From a checkpoint of a small self-supervised image encoder.
Model: 4.19M parameters, arch resnet_bottleneck, norm batchnorm, activation celu, widths [192, 384, 768].
Training: 5100 steps, batches of 128.
Data: trained on microscope photos of single blood and bone marrow cells, 194171 training examples.
Rows from block 4 of a small self-supervised image encoder, named by matrix and row number. Rows with one number belong to one channel. Each number is 500 + 25 x the weight over its row's rms, rounded and kept within 0 to 999. All counts start at 0. Numbers have three digits each.
After each channel's rows are labels from the 100 images, of 14976, where the channel reaches its highest value: "responds to" is what is common among them. Only what is clearly more common there than usual is listed. The data: microscope photos of single blood and bone marrow cells.
# convs1: 3x3 conv (model.blocks.4.convs.1.weight, 96x96x3x3, each kernel summed), inputs 0-95
# convs2: expand pointwise conv (model.blocks.4.convs.2.weight, 384x96x1x1, transposed), outputs 0-191

convs1.72:500500458461510491517512505511485455542538493499504474465510498472467485492505459511485461503489524445497479500494504478500535498500453467501470474490461475538473536488461492482497512504515487466486495475468488538484471481483483492533473503512484440479517510528509494478535428493529532524
convs2.72:524492505468507523529454495498509494569534487479513416520518482525477552508504510481509486505509453509542510519504470547533556517500482477496521518497512538502506503523478508506497502498501515512524491484479483507551497466493541444484493502513483524512514484517491525505463484488496485506477500510526478475516518477480499491531531494531518445464507458481464510469530514482501541502503521479531497502495481492508497496495548501458515509508452478453516524512475478449482490448536503503515482504542521520500501540480494473487502519482474484515466476452499501512469502521465497470
responds to: smear: peripheral blood; cell type: erythroblast

convs1.41:508514488535461483508513497458530483544475498511487494456504523508468500504478495521541489507506471508501516496491521455507493476507470489522478510516535535456532514580495490452460502540496506519521518464501518500470453524479486477529521460555471463500504505519477497482464507518497527486
convs2.41:504524495494512532482486499502487508477493503476503487499504482523497474527501494524483513465503478493496492468498496475477471492503519516488468495520492499486517488500535502518488469522499536485505529500501503507528520546499529431482507545551457491478463538493528480508515543507537506514526520521494487478544506488507493443517467490530519452500534492505481485459491520520488534501519480506486526499511512486452481502510483496451509533505482519534444480469459523505502447518473532475511459477482515524495471528489485516496494536469533516521497463491499521519557514516482517496
responds to: smear: peripheral blood; cell type: lymphocyte

convs1.88:528500501518485520493476481464488474516479490500429473509496493507506523506537487460515491523511494535520489484532511487499482514454449462496476533499477532539520505544511482463466477495517489522498475553465491563518530483534512488502473510464477505505519449497457490515510466483503502526
convs2.88:518506515460504475480444497497510515523476528501495501468489453513495477496478494470515507462510547513498503497509479489484475538508511464522515549513509514538471492523501531497515492516471520516503463507472484517470508484505515495522534512518527484505489473497479516524488473453489508506519511507550472492482511503494475522502508506530517492462473503490527544515511508510498525494490462535446511521499498526513513454520487462496460447491514490524481490492532486555503546514470517486469555501476482451476502486516469502446516522513532529494488505523500517496518499572488517514
responds to: cell type: segmented neutrophil

convs1.68:531493502489482507506508500513471482493495522472498532467500467502483474494448534459487463519478501520498528507501513495512530481497511508524502532498482519510474448529552540460503516523468514485467509493524546481505499508485487491538518477486468470479497518518519598530487489553497528525
convs2.68:473513507527541471499516524486516492497507531475486538518480494511484478511472513472526478507507507484504475518496479507505477512522461525517511481539472508472523460508507540538516468481438467525499472477494487536482504525478509480501531467499516512550445481507457487510508511497465528488486498516450472480463460477515531491531513448515490488539487482560517509480536528524484469488487453489528535492522453489503491498502506523512497501506521487523436498506506516547446512529485441521485501524503466501484476516527495484488533495546519485510520523533498485487523512507508492516
responds to: cell type: erythroblast

convs1.24:483469497514553501503514483520540506498454478487496483492513491485496534542530515514525481577495445513516495472497487568500509498515446492492526496498481513491483514526492506549493517489498515481520477471528461472478481531512518507490528501505521500501527485493450508560451507528488476482
convs2.24:503494483474526507492526506538478490451485494521523525465548515435544482492514521489488519497496488502455478483508510492496507493500494492402491456445527514568519529515498514501506520527461501442490509489496537503504505473509526495503528526485493453542488510507476521506452488494485510500509474502492481512522502509488541511488487515482505503511544505476492480529505480497504437496509560556515486493518503508471484486506514537542469482524492494450479536510492494464504454487521469538491505500514470525483495507488544479514459513458442522558515513522500508525492501518468511480
responds to: cell type: segmented neutrophil

convs1.51:465477489504470534464505488497515467554500510530453499508484513490490481514487506496526469524500512471493534540520483491480507458489499453516457513498486551497473524493476539502492504461495527496483525506498523443490481537509495477440497486495488514507500503543553519522462432500515511498
convs2.51:545462483477496518487501498471486527503469520516498459573473518516510521548495529495555494517476505538498491486454457515498481500536499474461549493526482495483443514476519465521533486491486493517507500500484483503458502484508493513487569493548473498493521540477494529538452492495512498492487469500462519503548536487503522522509507497488490510500549480537492477505495518491494525458484554488511510482516487510462500503500537462492476502457509496510445516558509531493491511446553468508495483503509522510473493513517514516482479482493504554494478514490517468447493525513519486545
responds to: smear: peripheral blood; cell type: erythroblast

convs1.42:493495460489490499493509510521499503508525492527507461500494488508512481498505464472487508499495510529517442547491434467513505478517534435514511501458497509487502510447485470485541493495518522474475513509464454547488490494510531490501515497493471562506501509527448516553504451491512528506
convs2.42:469474502456487472514538541496453494535524511475512513479479490460498496518528489520530509499480482536506558505439526508500514464460462507488509536519516501473516456462488510505520517497518518512519502513532469505544519505508503467500530485505498500521518528460491512468501451519479516525508522523519463508495492484497514462468498496496518500502544509495511498527512495491477467521446468454423529515490517495466548522504509506494504522491541497495491503485513473482485544461490511509476512500478506519532547485503552517508476501529510503529491532538478529539505508538505511487
responds to: smear: peripheral blood

convs1.13:477487502496504507490529481507515496515489514483482556526480508508483474462489494502534517579503498506509484546467484480490498509513552464505511510481520524518510478493476500581544475505486475493519458483499505510486533474492457520459456496497489552485494528488498481546523502498490454527
convs2.13:466531501488477486507518500486504493534512497510468476508474506535501491534543492540513494524460510517472503512548515461499506485467533495523519516473496512499477493542500518511510503500488477522481529482513505493497525485513496483514468457498492496482513508528514503497474495501481532462499512477469491489492516537479476506517505562428459560554491503519464508461496517509444485481479504500492498490449546447478512489467546528495484501507549477520509530490483538542577495508508484517527499510508466518476506465494487510467512473494474469502543534479499501502527507463521508523
responds to: smear: peripheral blood; cell type: segmented neutrophil

convs1.65:486488501507488475536526528495492523491507511514537479479482491480532480470502492528514506514502506496481493502477486403500481517520496510500496497494476484503501519487487519499526497508405518506500564524515499519479417495465494532485529503544502501493528495507553482509467511527513497516
convs2.65:524489494514531522513493551514503538485453520482483451508508503491483499522473485558505452537503490484477479520503509522504438491482494494510488524548488469488511524507537555502481523521490474460493471551473519540477490464502500580512502516482491511521493547537499496490506479477463499473489480489515471494487499502545512541454466479506525507528504510526533475505480506545502473517485507492491530579519487541477573504519513458527519519530506493519494493516468525516506514526509479504488494464475547536489491516514484483508515480501505534487516464492470493501528473504442524505
responds to: smear: peripheral blood; cell type: lymphocyte

convs1.64:466522516466493529512529443486510493498498473467528483483497550510491507497499473488515494532466527510500471475469535462512513524533526484486494478515503468503425490533484479485480503519515472539531485521510480505534487513539536508508534476514498527538469502510488551493471547499543473482
convs2.64:489509526516480487512532497495490479528492471564513511470533450450481507482518469497470505506514467503485498496518509522480489468508495493502506509557471481552498444473531519501513490514483493508479515519505510494483445479484527518513512492490500482516461502482490507509436475464520495478484487520472442478511496492496483507445468512533528514514493499479457494474485479538522553458500460516524520504497486490506525481460516466519520532495500475502492495459504546542524445520504498544455492512513525501493517508498484483496492495508481498486498506487531499517489462512451515489
responds to: cell type: erythroblast; smear: peripheral blood

convs1.26:481543504482509498498465473492535504467440458480499521510506498532507587525491461520513466513520486483477474510505505466491524498502531558472518505481500521488479508516472524456462513538478482479538512501524487513511486527472475511484497494493527519458491513489511487538494504478457479542
convs2.26:512493508550495511539439495437487494557507515452543527509509522483522504472485469500472486524527505461447486448503496498472444452487497501537492465513489500458488524503524505509536499484541518493533511482521496504515481510495519498476513552533476518564473489502518505454478479516507494511506500516508518528508476521501509516481487493477459550495486492484463514514469514492490498521515463508502504516494551474496444482483542475521534492513476585507486442508484526516526508517460467520502501512482484483500495511480535480496494489504497465490470497548490499497501509476499476490
responds to: smear: peripheral blood

convs1.23:461527554447484537521503481504475470503514523474479462502497527498516498511495487518469493497460483492511484490495498506511443510477493520532530509542472502477540509544489481497540514520472509505485524489533515495468476511587537532478514470511486533530488517462537524491502499480488525495
convs2.23:517455495501479453470546471521537504461516544442471529516509488494524515502525499475539491557495484491539513555516530500491474493540490545535515469495467511540483471531489526556502514496493452503478475515506519513492489535524489507536477498510531500550516485545459464536496485511500474497487496504494513470476501464521498490535460458536519469504480537523502500510488542527490517540501490501484529500551466483537484525484539451470516484514478483549479506469504506510537461525485550534499452523455490483518498465456513518489520481537538507525447462464457503495476528508505472536
responds to: cell type: erythroblast; smear: peripheral blood

convs1.27:508546465491498484493505502507525496523503500533510505499500504489511446564519491491532498513496489509480478492548475507504528510489484533434472465485475468491490479573502534496472533496494471515505479497516479474505476541489579498462519498476508465469502478516465501499507504513538519473
convs2.27:498526482482450509468464488548514530493481485517542463512538496491513445531493501458528500506505513495491497517555521490498519500481477493494529496515540511504524482535491449502517543507507468510510490504465470527449490480524481478495520496499472510455493503506463536483494500501527508511538502522574445480561544496528479551472529516511528491500561542564504523490496495512510524492433522476491469503486497498501500510510504498516493535492513486509514496520475506488531477500497530506487532512527501546547487518533517516534488538439463484485487525507476512522508473435525494503
responds to: cell type: segmented neutrophil; cell type: band neutrophil

convs1.77:516497491496475524522494493528463535499537489426495494506468497486499493498494519462510522524507520458507516492518527484500522474472514482494512530515529488495444477496482535489510553477488476504469506503488527539503496505501477476502503510469488484473512466462533586517546453508530524521
convs2.77:503484541489459471527489527478479474512479521493501510494460527520505466493529459543490441494513516458549525506534513494495507470548504485449468545499494477495485497481510508497541519479478486530472492450503535504506525484467574493536504529551502487503474540481502512412500490487537453465525445495541480497476486523489494495491512448516515501460493495502485501512496512497505478486495542511533512480525480502506495532405459434473466497488522537508504489465473507512525484491514519522503471455494500505520532484489503511496449522515497541478512493497498490495496537485474520524
responds to: smear: peripheral blood; cell type: erythroblast

convs1.92:495513527497514492495490513473507463468562482452477489481489493484541470500475494511521578516502607483492518514511504509491475513519522554490506482526474495511478472501513485469489474529516490492505469479530536480513480508471468489481478500503517466484505521459505508479480485486521485494
convs2.92:514524522495489477466499492488483433471490512510527498505470518531528499497495467483520474408470495455506550509531511475500489501502482484501488510500497461468508515526489486500508495483517493480503497474543486505472500484479552491524483525493509528507506534469503530485488512516481502455501496569473543481503511495504531548504508466500487472483508479499499519477480470501477482506493439459506501492483476508481505513493487515515481518553518433471484465479526457521511528541488511458498540474514502478444539504476508520493470517525486505504524469542485495508506498488532534492
responds to: cell type: erythroblast; smear: peripheral blood

convs1.10:516454428522490513476511508539479540546466503475460494502492522450481482502529529513494448523495488442510501494534505506506458455492482495475513521518420501508521500512523467509487480486504516512516480499502521505501499482504472464492498465507486519507463514522496535478476466467510496511
convs2.10:516512498471530483488503511479420511452473478456473507506472502462476513530484564496490499550509490498446480545503511472509516478503490471510507483494493519474478469494536494524485504473516507493520495468496499512510494495477443502532545543482512546492496501474451485528534482491507484506502525490431517505497484481528543480518512509525500483547461486528541503504496511505513513480482541516490517492523491497492507507544518525487483482502513451485511469547523526522504531496486512480498521532450507496510507461528487446507540488455497489497440480501516467481541491513470464489
responds to: cell type: erythroblast; smear: peripheral blood

convs1.76:484477493504462492487510504532515465554509479543521470524508486494526508504514488497469488533442488490472455475482490480459489503514510491498494527515456567499542540534477495485493498473506497520495488460495451487477526533459561513476493484507489523504532511491541493501475507542475509504
convs2.76:486569495475497466493500493516509471492504471521442488463498469503506497525520500466466536502481489486506507471476504541523499485478451507500491547465505491441537523462482515468475533548475524506499493496459501564502455487488463470481528490499521494499541491508477505493560497559483498481491515513519476458482482490552545499456505499475502531488549459488469527500508510535506517509543522528492498471513502498426519495473538476452495486508474561498515536507491492449550487494505496451514480476515506533538497484526461481497515519472479456503493499427484486488497519476471501463
responds to: cell type: segmented neutrophil; smear: peripheral blood

convs1.80:460552534487525503508566459512513514544460503525517511502508531544494533516470541506500527500507486491526505473506476518500505540480453438467531506508507499523523547531490498508482515503459506523491473511539523497545457521510481502525517474517479493505533490500537500497494531514491487521
convs2.80:505473525493510476483508534482496455521517477522531507533501510476469475507501473498481491488505492444510505495540484573505467488462489525521458505496506466483486506466496525528492488477507501506497555486537445550463472541446517486505509536523484536492529481513520521501518523493519505511511500523461505505461467511473467512530469492476464503451492542517544476497524507477516487521459484496510491524518513482505519488472474475516521495484525512528477525503486533498482530490433509478480531508471480483490497524473520471425485529494503489505485537490469497523463491479516521504
responds to: cell type: segmented neutrophil; smear: peripheral blood

convs1.90:503508461495511483502479498538488494524477521506490484479468489498529458498494487495492511500506472457482499511536496471487468487469501512460536525488513543528513471529493456477475496500507511492528545492514447484544493458516564532448482491455507464493501480462509566507488510505508460491
convs2.90:472472488513484457533473498513486475481488547467460495500569485505487523502520515495495550496478500490471506478476518521515455495516475525537507482510554545482510485499445479497501569514502484506483499498482486522515463446475468500504523494493504457497531443502513533466487477470514497508503487447501500497476487519531550566504515493495499439487506466448458499474520523476484512462535528530486512483475502519506502482522490509480542497514489530510505493499558472523551520510519485492533535527536510531477499521492491481499504508522483484505504461492484493503487514470533480529
responds to: cell type: segmented neutrophil; smear: peripheral blood