A small self-supervised image encoder, trained from scratch.
Training: soap at rate 0.0045, 5100 steps.
Rows from block 3 of a small self-supervised image encoder, named by matrix and row number. Rows with one number belong to one channel. Each number is 128 + 24 x the weight over its row's rms, rounded and kept within 0 to 255. All counts start at 0. Numbers have three digits each.
Before each channel's rows are labels from the 100 images, of 14976, where the channel reaches its highest value: "top examples" is what is common among them. Only what is clearly more common there than usual is listed. The data: microscope photos of single blood and bone marrow cells. In brackets: how many of the 100, against the usual share in percent.
# convs1: 3x3 conv, stride 2 (model.blocks.3.convs.1.weight, 96x96x3x3, each kernel summed), inputs 0-95
# convs2: expand pointwise conv (model.blocks.3.convs.2.weight, 384x96x1x1, transposed), outputs 0-191

top examples: cell type: segmented neutrophil (40 vs 20)
convs1.92:165189144131121145134127132111094134099138114098143114122094168118149126084103122150169091100140107118113129144128135129169127128129056115120147116140156090153120113156147093153115126138171108175114175121162115125104132133131092149114162106084157152110124131116120116084112141133095131122
convs2.92:108162165112120114133145104122166121117124133151136126095142104166112135148130152125131111096174116112171119129144130110137103126136138118106098136133102135128123042121078101097161104116125130136129122109146131164141122180117149130133087178113145095091098092135127178126184127120131115128163103128106102141123104146133124154098108105160154158099094102136104158145136072164113122128114098181121149151148081110126100153164158141090082142131189143161130144130095136120089128149102121151138136141179092113153137113145124152118136092141108149157104145126112081146172125091152142144

top examples: smear: peripheral blood (83 vs 16.2)
convs1.40:122118145104120095139134099151175168106105104117100120152104139116148140128116128150155163142143148140106107114121142138124126126120139176142111172100099089181127132138133155088172109126162097130161098104166140125121141114141154128135184064132147142122175125071150124119137120148127144110
convs2.40:151167143109123097081120173121118143148141133133103121138123134093181129136179127143163169133093131095099140117104141119108140152104108139120071114142118096102150156119119131093151128084162151130045124101132145136139152108134133114123074119149096150112171172160160118153141108135142097118079108100093138119116123113101103136139136149113109173110139106129149120135159099157134084180117123134096141104148099157106141104124144139096139125090113123096112106141166137146153069165127130125127117158121153120134153183108132056162118119138118093115147128096125140130135121137134116155

top examples: smear: peripheral blood (69 vs 16.2); cell type: segmented neutrophil (50 vs 20)
convs1.53:101111079124155200113118107130113112114151107149107136083120113134093129094130114101111164178138120125103178140095101123110143100154103164146099122138123144141151120091150134106099111118133129060117115158133114168135124140122130095140134130129146143128149139088158123142165144125089096131
convs2.53:128139113125153135114114157125123126123142127104131122173135131117159143114161120130139112144180104130140133139137169131130128129125137097107170068123121095124096121093133116135126143134103105138111177128175155145088137086130136122127159118104099162146108155154135098136117140074160143180127065140146130126120136084142119164103136089082120091130101173108127147160114140073110080131123133115134140139131131118158134110136140189092102176126131095137156130144101140090139108154114112166110146108135124111095179166140102129127143129137164085141087112106125129123157141143130118114

top examples: cell type: segmented neutrophil (70 vs 20); smear: peripheral blood (46 vs 16.2)
convs1.28:107097134101146129139153140129106143113136161148103160145154158093120113156156111178085107131126140129148144113124118116131098125120098103122098061129108126134105101148110110117106126113117090134132126092147177103159120113129117139167168150078114074129100092145134144184142159103132147130
convs2.28:117174114090101164125105096124174124106090145125165113127112135151148107094154134137106125120124141102153155137094131109101141111102157128140081118143109149121113159106088128114123136148151166111139129127151131099144108162153119094099063126078124137174138099160101146152167141134126095140157121127154135120117152129158118101102157176156105099156088102137120125139134146144126111147161144121123159130154109129101138116148080158140130132178114136138144116159131101138090139138133104162091141052112151136132155168126149149160101112104136147148107097116083096146120134108124128155

top examples: cell type: segmented neutrophil (63 vs 20); smear: peripheral blood (58 vs 16.2)
convs1.74:179158098151094114115094159106105139132086131106166123121122127161113118134161114112124113141105159110096102151136153127115114155134117102132111177101149127159143127150090160151161166141167155141104121071120155105151118084150128141106149128125138123146114185121096107163125153136127146164
convs2.74:162114100108131131123126139173131133122143159156147128115088086138156164123125126119115117206136157136125143126118140127100100113171131138136104121114105127097161115161103138172116134110122120133126155111121135100170086141149094117132116140134091144140152047124113147138143102155057127110103126155119109142112127094110114118125148104136126145128115110114121143147069119101152104140127135098116085108125154104140169120144127160138147094113093122159103152115124120092115102113131121078125143180170154121095091125089113139098106156170128132123116164110131127117146120150089124134

top examples: smear: peripheral blood (61 vs 16.2)
convs1.45:111128123112110154110105138144172121095160141123104117160098132122144097100090126170159110141131140135075098145120175126127139101101136122159126150138147105120148082107080122111149127141083111116117078119143147122160130174132105121091079123105130147113079107109136085122137153103136114153
convs2.45:133137132127172157128150138132086130172121147140118123139171116085108114175119141100069120134116095093072103108103121135147110132101145152147137169131162150101150174112079131127153101128108090105079132102124183112132154131128120134079120138110122135170158105159137110099152154107060114120129179125164133131173145089088139129078129151106096135142145112128125167115136132170093154137117105137126138141136142109138141136083101098143137143128125160112155148114140129158107155140154144114091131133118093139116144140125135104133131115145120126131114117105114144103105131123092139112

top examples: cell type: segmented neutrophil (68 vs 20); smear: peripheral blood (48 vs 16.2)
convs1.21:121138136107138100114165159126101136138128137173062136163167187077120144118160116151147089119095175124131123111104151160161092141131142123150128136159143144156135121157115096125108099160132105147133143147137095132112112116104137136119117130101106138141122084061124106117141119154137134092
convs2.21:137131095136122165099172093110139133182130132141138132080133126098154087153136122115153125127130139115140118193130118127142128154142182146156127140152122105142140169143146093114103169144133086145147104078156150090112159108095110116091120134140114124083082114142124158146142167122153149139115093124100101116084131150136132090137092133131109087136090080142087146134187122138108091154133155129140080110140083088148139113169139164113134156159080132071103138123119167160116138166119161124112127108128105159127115092142135143154126126103107128134073123130111105113149157162138113132

top examples: cell type: segmented neutrophil (41 vs 20)
convs1.68:113153111153140081127127115162120108149117131174132137121121148136098122120131153132083134111103116143089162135128102113168147097140174108150133084124153170172120146122105125111131143119151080113170159092168099107109124137154098137167137129113128104132102100144171110137082115163106126095
convs2.68:168108106150106127105108134132125117126073098107096151119075144126137123144129119110093147128139154090122140133126166145167156110136135104089113157107122126128128123117089159134147131161145143146115144138099116103131133134128154123105168115164176109176128159124091135182159131164110079137113126099142122124181145163114116123166103096113165144120139142122074076131138128127109142142165096153128082159105131135119157127134148179143130101113110095165126113145172160072140139108156181122136145080136108119177121157114129102160173117113107108126112116119106140151136090119107128124

top examples: smear: peripheral blood (38 vs 16.2)
convs1.86:135088151143102132139138139148122160103100121163153109135109129122150153108138104130154097101085171068132068126146088128123098152130099108141127119126136158156127101127116148111128111146142094142149118155110105142082069094139113116148164123113188165141137120103149129129117124108148135168
convs2.86:111142120138140117122114122151146136145169138134088136105120135143159126113125149118085133100064117142139155131161141114114119122122080102127132120164118130102085104171149134144175164147131165151161139105123093137122128117098140096102133113104143147164148154126132094098128078140166171135132154135160100120107132153145089112157160145081123072163115114146150152121136171116110109105151116118128095116123102131147113108130138112134111142121137167100116116136110114159163106110179121122141124108125118079122081149097101101125146161162123139143172106133130129135161138138134144103

top examples: cell type: segmented neutrophil (54 vs 20); smear: peripheral blood (43 vs 16.2)
convs1.70:160146094113123081163098158151110140152101117164118151129093100133100110073136072115140129095107147120155114105146106115132165146103120087111122141096135104145111129150112175095125116142150109140105164118182133127124149143115118118133111143102138065117159111089126132107144119148094142143
convs2.70:089109107148125086091132135161111081128098125086125131118119106151089129095141130145112128102096087135124116111135152127114122112103138172181117126121111149132163180128091157115115110095102085123153163147139139150147082129171145139107131073093158142127082163098114109126123102132124122139188131089138124119163145135118137157221143114134111140107148128128126153150107150121101108105132109166126088074146088121136154174136113136097166135137155103153107112101108167136120139110123113110122123138161123105120138141164116151147108140105137142155103118177110090130148127096139139155

top examples: cell type: segmented neutrophil (69 vs 20); smear: peripheral blood (62 vs 16.2)
convs1.62:101137119083142080158112134132078144093130110158146150122156091145122119117092161140096132158121113128139133140145105125130121123133139125109133095133158114160134153167130111160126133161118090089101144167148099118142088121144135144144155136154113117059107086129117133173150162148131141180
convs2.62:096164129155095137157104093115160144132157150123142163144115150118126096125093134136117151120154135126137107098186124159135144104127140162129154113142081143092122162137109149139149144101130116104139125145071138165113173170131162154157085140115119092102146152137157122095155082141130152092146112093119144132107118104143169112099098109091113118107128131104135126165150158173115144128156103099151129119120166129111174154147114148137152148164114135118091155143131121125106085093160175103122121112129125148116111152130096134174141165111117145139146120183118106154094093106148175139

top examples: smear: peripheral blood (73 vs 16.2); cell type: segmented neutrophil (48 vs 20)
convs1.1:144133115170167116103088123137128152126124117151181149114137127152147121144097169120149167191132132130135141118114134115120110123128083113102150157103160195095126116118093115153110132134075118122108126128082125124104120127149114112111085156144109107087116123108083130130175158112149112128
convs2.1:118134120163113124155142126143102145155144098130119120144129099119156137118154107143170116150190127159078134141098107131155130162113109168173120134149141143097105118117118104123106140096074128164128181129136109095109059161123112121111124107143112121158083080139174107125118137140137142132095116124119142103125087108137117124133121122136133113139096112136114146134094133114122092147153100081137162163099151194098145119123122069119124143138134150126133147128162118122158110161096080083154110172125129172090102170099123121082090135134137162148150143129169175140144146119115156143

top examples: cell type: segmented neutrophil (56 vs 20); smear: peripheral blood (45 vs 16.2)
convs1.3:092124117164132133108151120133150122152111143116127091106170163120053097153168151126093142087094139085118123120133114145150137121173127101132111130169140143162128108141150103089173139127142124156125122116095132122146120125126104135108149113160151090130122111126116195148114160125126092100
convs2.3:095088134141140101120142117125123104099115161068100151129134151099128123066100121166164173078150142108133103146097090097174165090107170105103126163105135159109114123116105093125113113134111125133109130138087091156099142122085102116154067120134139094129134135165118108155165135140084134142160154105111152166126120107120103092140150097152123069136122127140110157137116176121168142139109117099136097143115122152090106124142139146134159111131145118129135153139147121132135142183125091113118174123122138131152106113135116121142109120137121158112110125185130121092123162103138093149

top examples: smear: peripheral blood (70 vs 16.2); cell type: segmented neutrophil (49 vs 20)
convs1.72:167157179150115166162132130119116098097111162128153126113116135126180143103145156157127115115160142137111135110119162140142189147115121147177154119115068128149144115145156108126136100127196130120175124118127137121104109089137107097157118141090141126159135130120134139152153159113111104145
convs2.72:111185142155121131119124114095121147123113162098134134123113158142131147147100153097089108106095144145136128143132119150113112082061104109081165086106127109110097125143131125146173129134137174124145117119157093114179074159148134086127131128127122154126095160083143155108109137143117121148141086133135147129127127101077082123121134127098138154158111120111117108135112124131106135103204097103142089114134079141150126137112153111145180080124164107098122125109128141120160123132107079131152132103073135102101151128134146156114170120139121135135190131149118104107114096109154181146

top examples: smear: peripheral blood (54 vs 16.2); cell type: segmented neutrophil (41 vs 20)
convs1.66:117159128124111143158110125146135125152111106118157135103097161089132078117121143112181151147153150114083108159120084135104103131137138151149090131138145107134123092115147101147125127096137122146103134124123169104114097146136140059075160136156163114081116121115161129080124135129127101104
convs2.66:140059115116111115152118138133130169138156153124145130126115111141145104131117092128122153079179073134106145151183128143133164091142080125144142086117155146134100143120131123132123109094161126137133101115123180122165130116094116117145141082151144155100100132092140092123199139108149193149140132139113111079072086142127119102137132095148127104114090105100128096117128119132074127125119121110161126130086121155134154073171127119076162123109100107155135129133150166134166147077151111126126129141135103106091135116146138145152096119136164124134089134105141172154131146129134116137

top examples: cell type: segmented neutrophil (53 vs 20)
convs1.34:147132116181109140101149180115129151138119153133128115142177145166157139085112113153142111120129132102128159105102069152084100138073117144134088119121131105163114104144123141159091103102130157114162156094133133144110149144121113129140133117140107150092102164160126113145110111116087139162
convs2.34:086122117067101117121160146088104114096116118136155117143160126143119129135110130130103137113145150151103141084115126144149155137119119109144161133104179104096127140105167154138127116094113074121109130154098128100117135122136158117090160141109113159139145155130155187117178084138138171126112127148178074129130116141103137121141088144138108104082110088127104115171142136129091135131098108145104152130137131127119146166138145160119112178115115107149131148119145163082079200151137142137134173124150134136159129099126114095106127144098172115132165114143108109133075147182134096109