python train.py --kernel_size=3 --projector_hidden=512 --projector_hidden_layers=2 --learning_rate=0.0045 --beta1=0.95
Rows from block 2 of a small self-supervised image encoder, named by matrix and row number. Rows with one number belong to one channel. Each number is 500 + 50 x the weight over its row's rms, rounded and kept within 0 to 999. All counts start at 0. Numbers have three digits each.
After each channel's rows are labels from the 100 images, of 14976, where the channel reaches its highest value: "responds to" is what is common among them. Only what is clearly more common there than usual is listed. The data: microscope photos of single blood and bone marrow cells. In brackets: how many of the 100, against the usual share in percent.
# convs1: 3x3 conv (model.blocks.2.convs.1.weight, 48x48x3x3, each kernel summed), inputs 0-47
# convs2: expand pointwise conv (model.blocks.2.convs.2.weight, 192x48x1x1, transposed), outputs 0-47

convs1.3:460448468519489575431441547477487565516463426472485526537591469449506536580486521479473496425561460412378549465417538482385513538507526496485502
convs2.3:546489538518386511537399466457519529527503506495526503517422582534498574423530509522517468512433488554450614491472491493523402543480513492570440
responds to: cell type: segmented neutrophil (60 vs 20); smear: peripheral blood (59 vs 16.2)

convs1.16:542502559518519409500525570454459569489471510537470510496471568497501477419604659538556525490520487497485509518511506607400456462537527437526537
convs2.16:473437483546572477501517593436441593491513555506547445456511591386455439505473494510492476500480481553374454508588580463643484553507603489546482
responds to: cell type: lymphocyte (37 vs 15.3)

convs1.2:485461414513477535429506585470532419428439503513430476485528466445483453517494478518505473405445447515473563493444566435597374547466505518549531
convs2.2:507502435507493519561447457536454418546601554570569497606426527531497526453503529527524549489475548480497543536494467541463488484495455543482463
responds to: cell type: segmented neutrophil (79 vs 20); smear: peripheral blood (65 vs 16.2)

convs1.20:448582494515440436531435517476555460528555469528495580598502407452555496500459544593565511500531490424549469551542558570499549547501501600542525
convs2.20:525446493474515538430462475450512550453489479621505482451491433586616461450537412565464480489537482479544491517502518497501505570583584440525536
responds to: smear: peripheral blood (63 vs 16.2)

convs1.0:487299467529436498581439514491523455455494481519487539537564530448536532475499509418403499473513523493469454504541488520480409571542518510557541
convs2.0:493491456478511593568523526562503478544538517526449571481509518512571583538511484528521531492470495520493419550534627546520519480456506477559454
responds to: cell type: segmented neutrophil (44 vs 20); smear: peripheral blood (42 vs 16.2)

convs1.12:502444509609438456560455513453506441483453514561580529542541559386474555515479492472528480479474533463535404458565503497477448617566475433489467
convs2.12:426498557542585441500401447508555463550444426524569573540490552538499583489472480503484481505495550497469582545499529511507551519477464515423444
responds to: cell type: segmented neutrophil (52 vs 20); smear: peripheral blood (45 vs 16.2)

convs1.45:481511538536426488488411532454549492506540433512501556486413598421558353505439489468601536501542509562457538520510414534545488497481527532520521
convs2.45:511443453529496421455510577491525500551516491496522533627399476612534509406474518542500498440524548470558478539478359511505636437592632471359531
responds to: cell type: erythroblast (64 vs 14.3)

convs1.10:512439527546456466429440404447473565557507538563426517559489409512518529521531547541520586460501525505518606498494551558519398483482579525425522
convs2.10:436448465526498520528509548557393499521452533424589374400444523492532580433584463538495504447506463488543570447556487499502513505467562447552481
responds to: smear: peripheral blood (62 vs 16.2); cell type: segmented neutrophil (40 vs 20)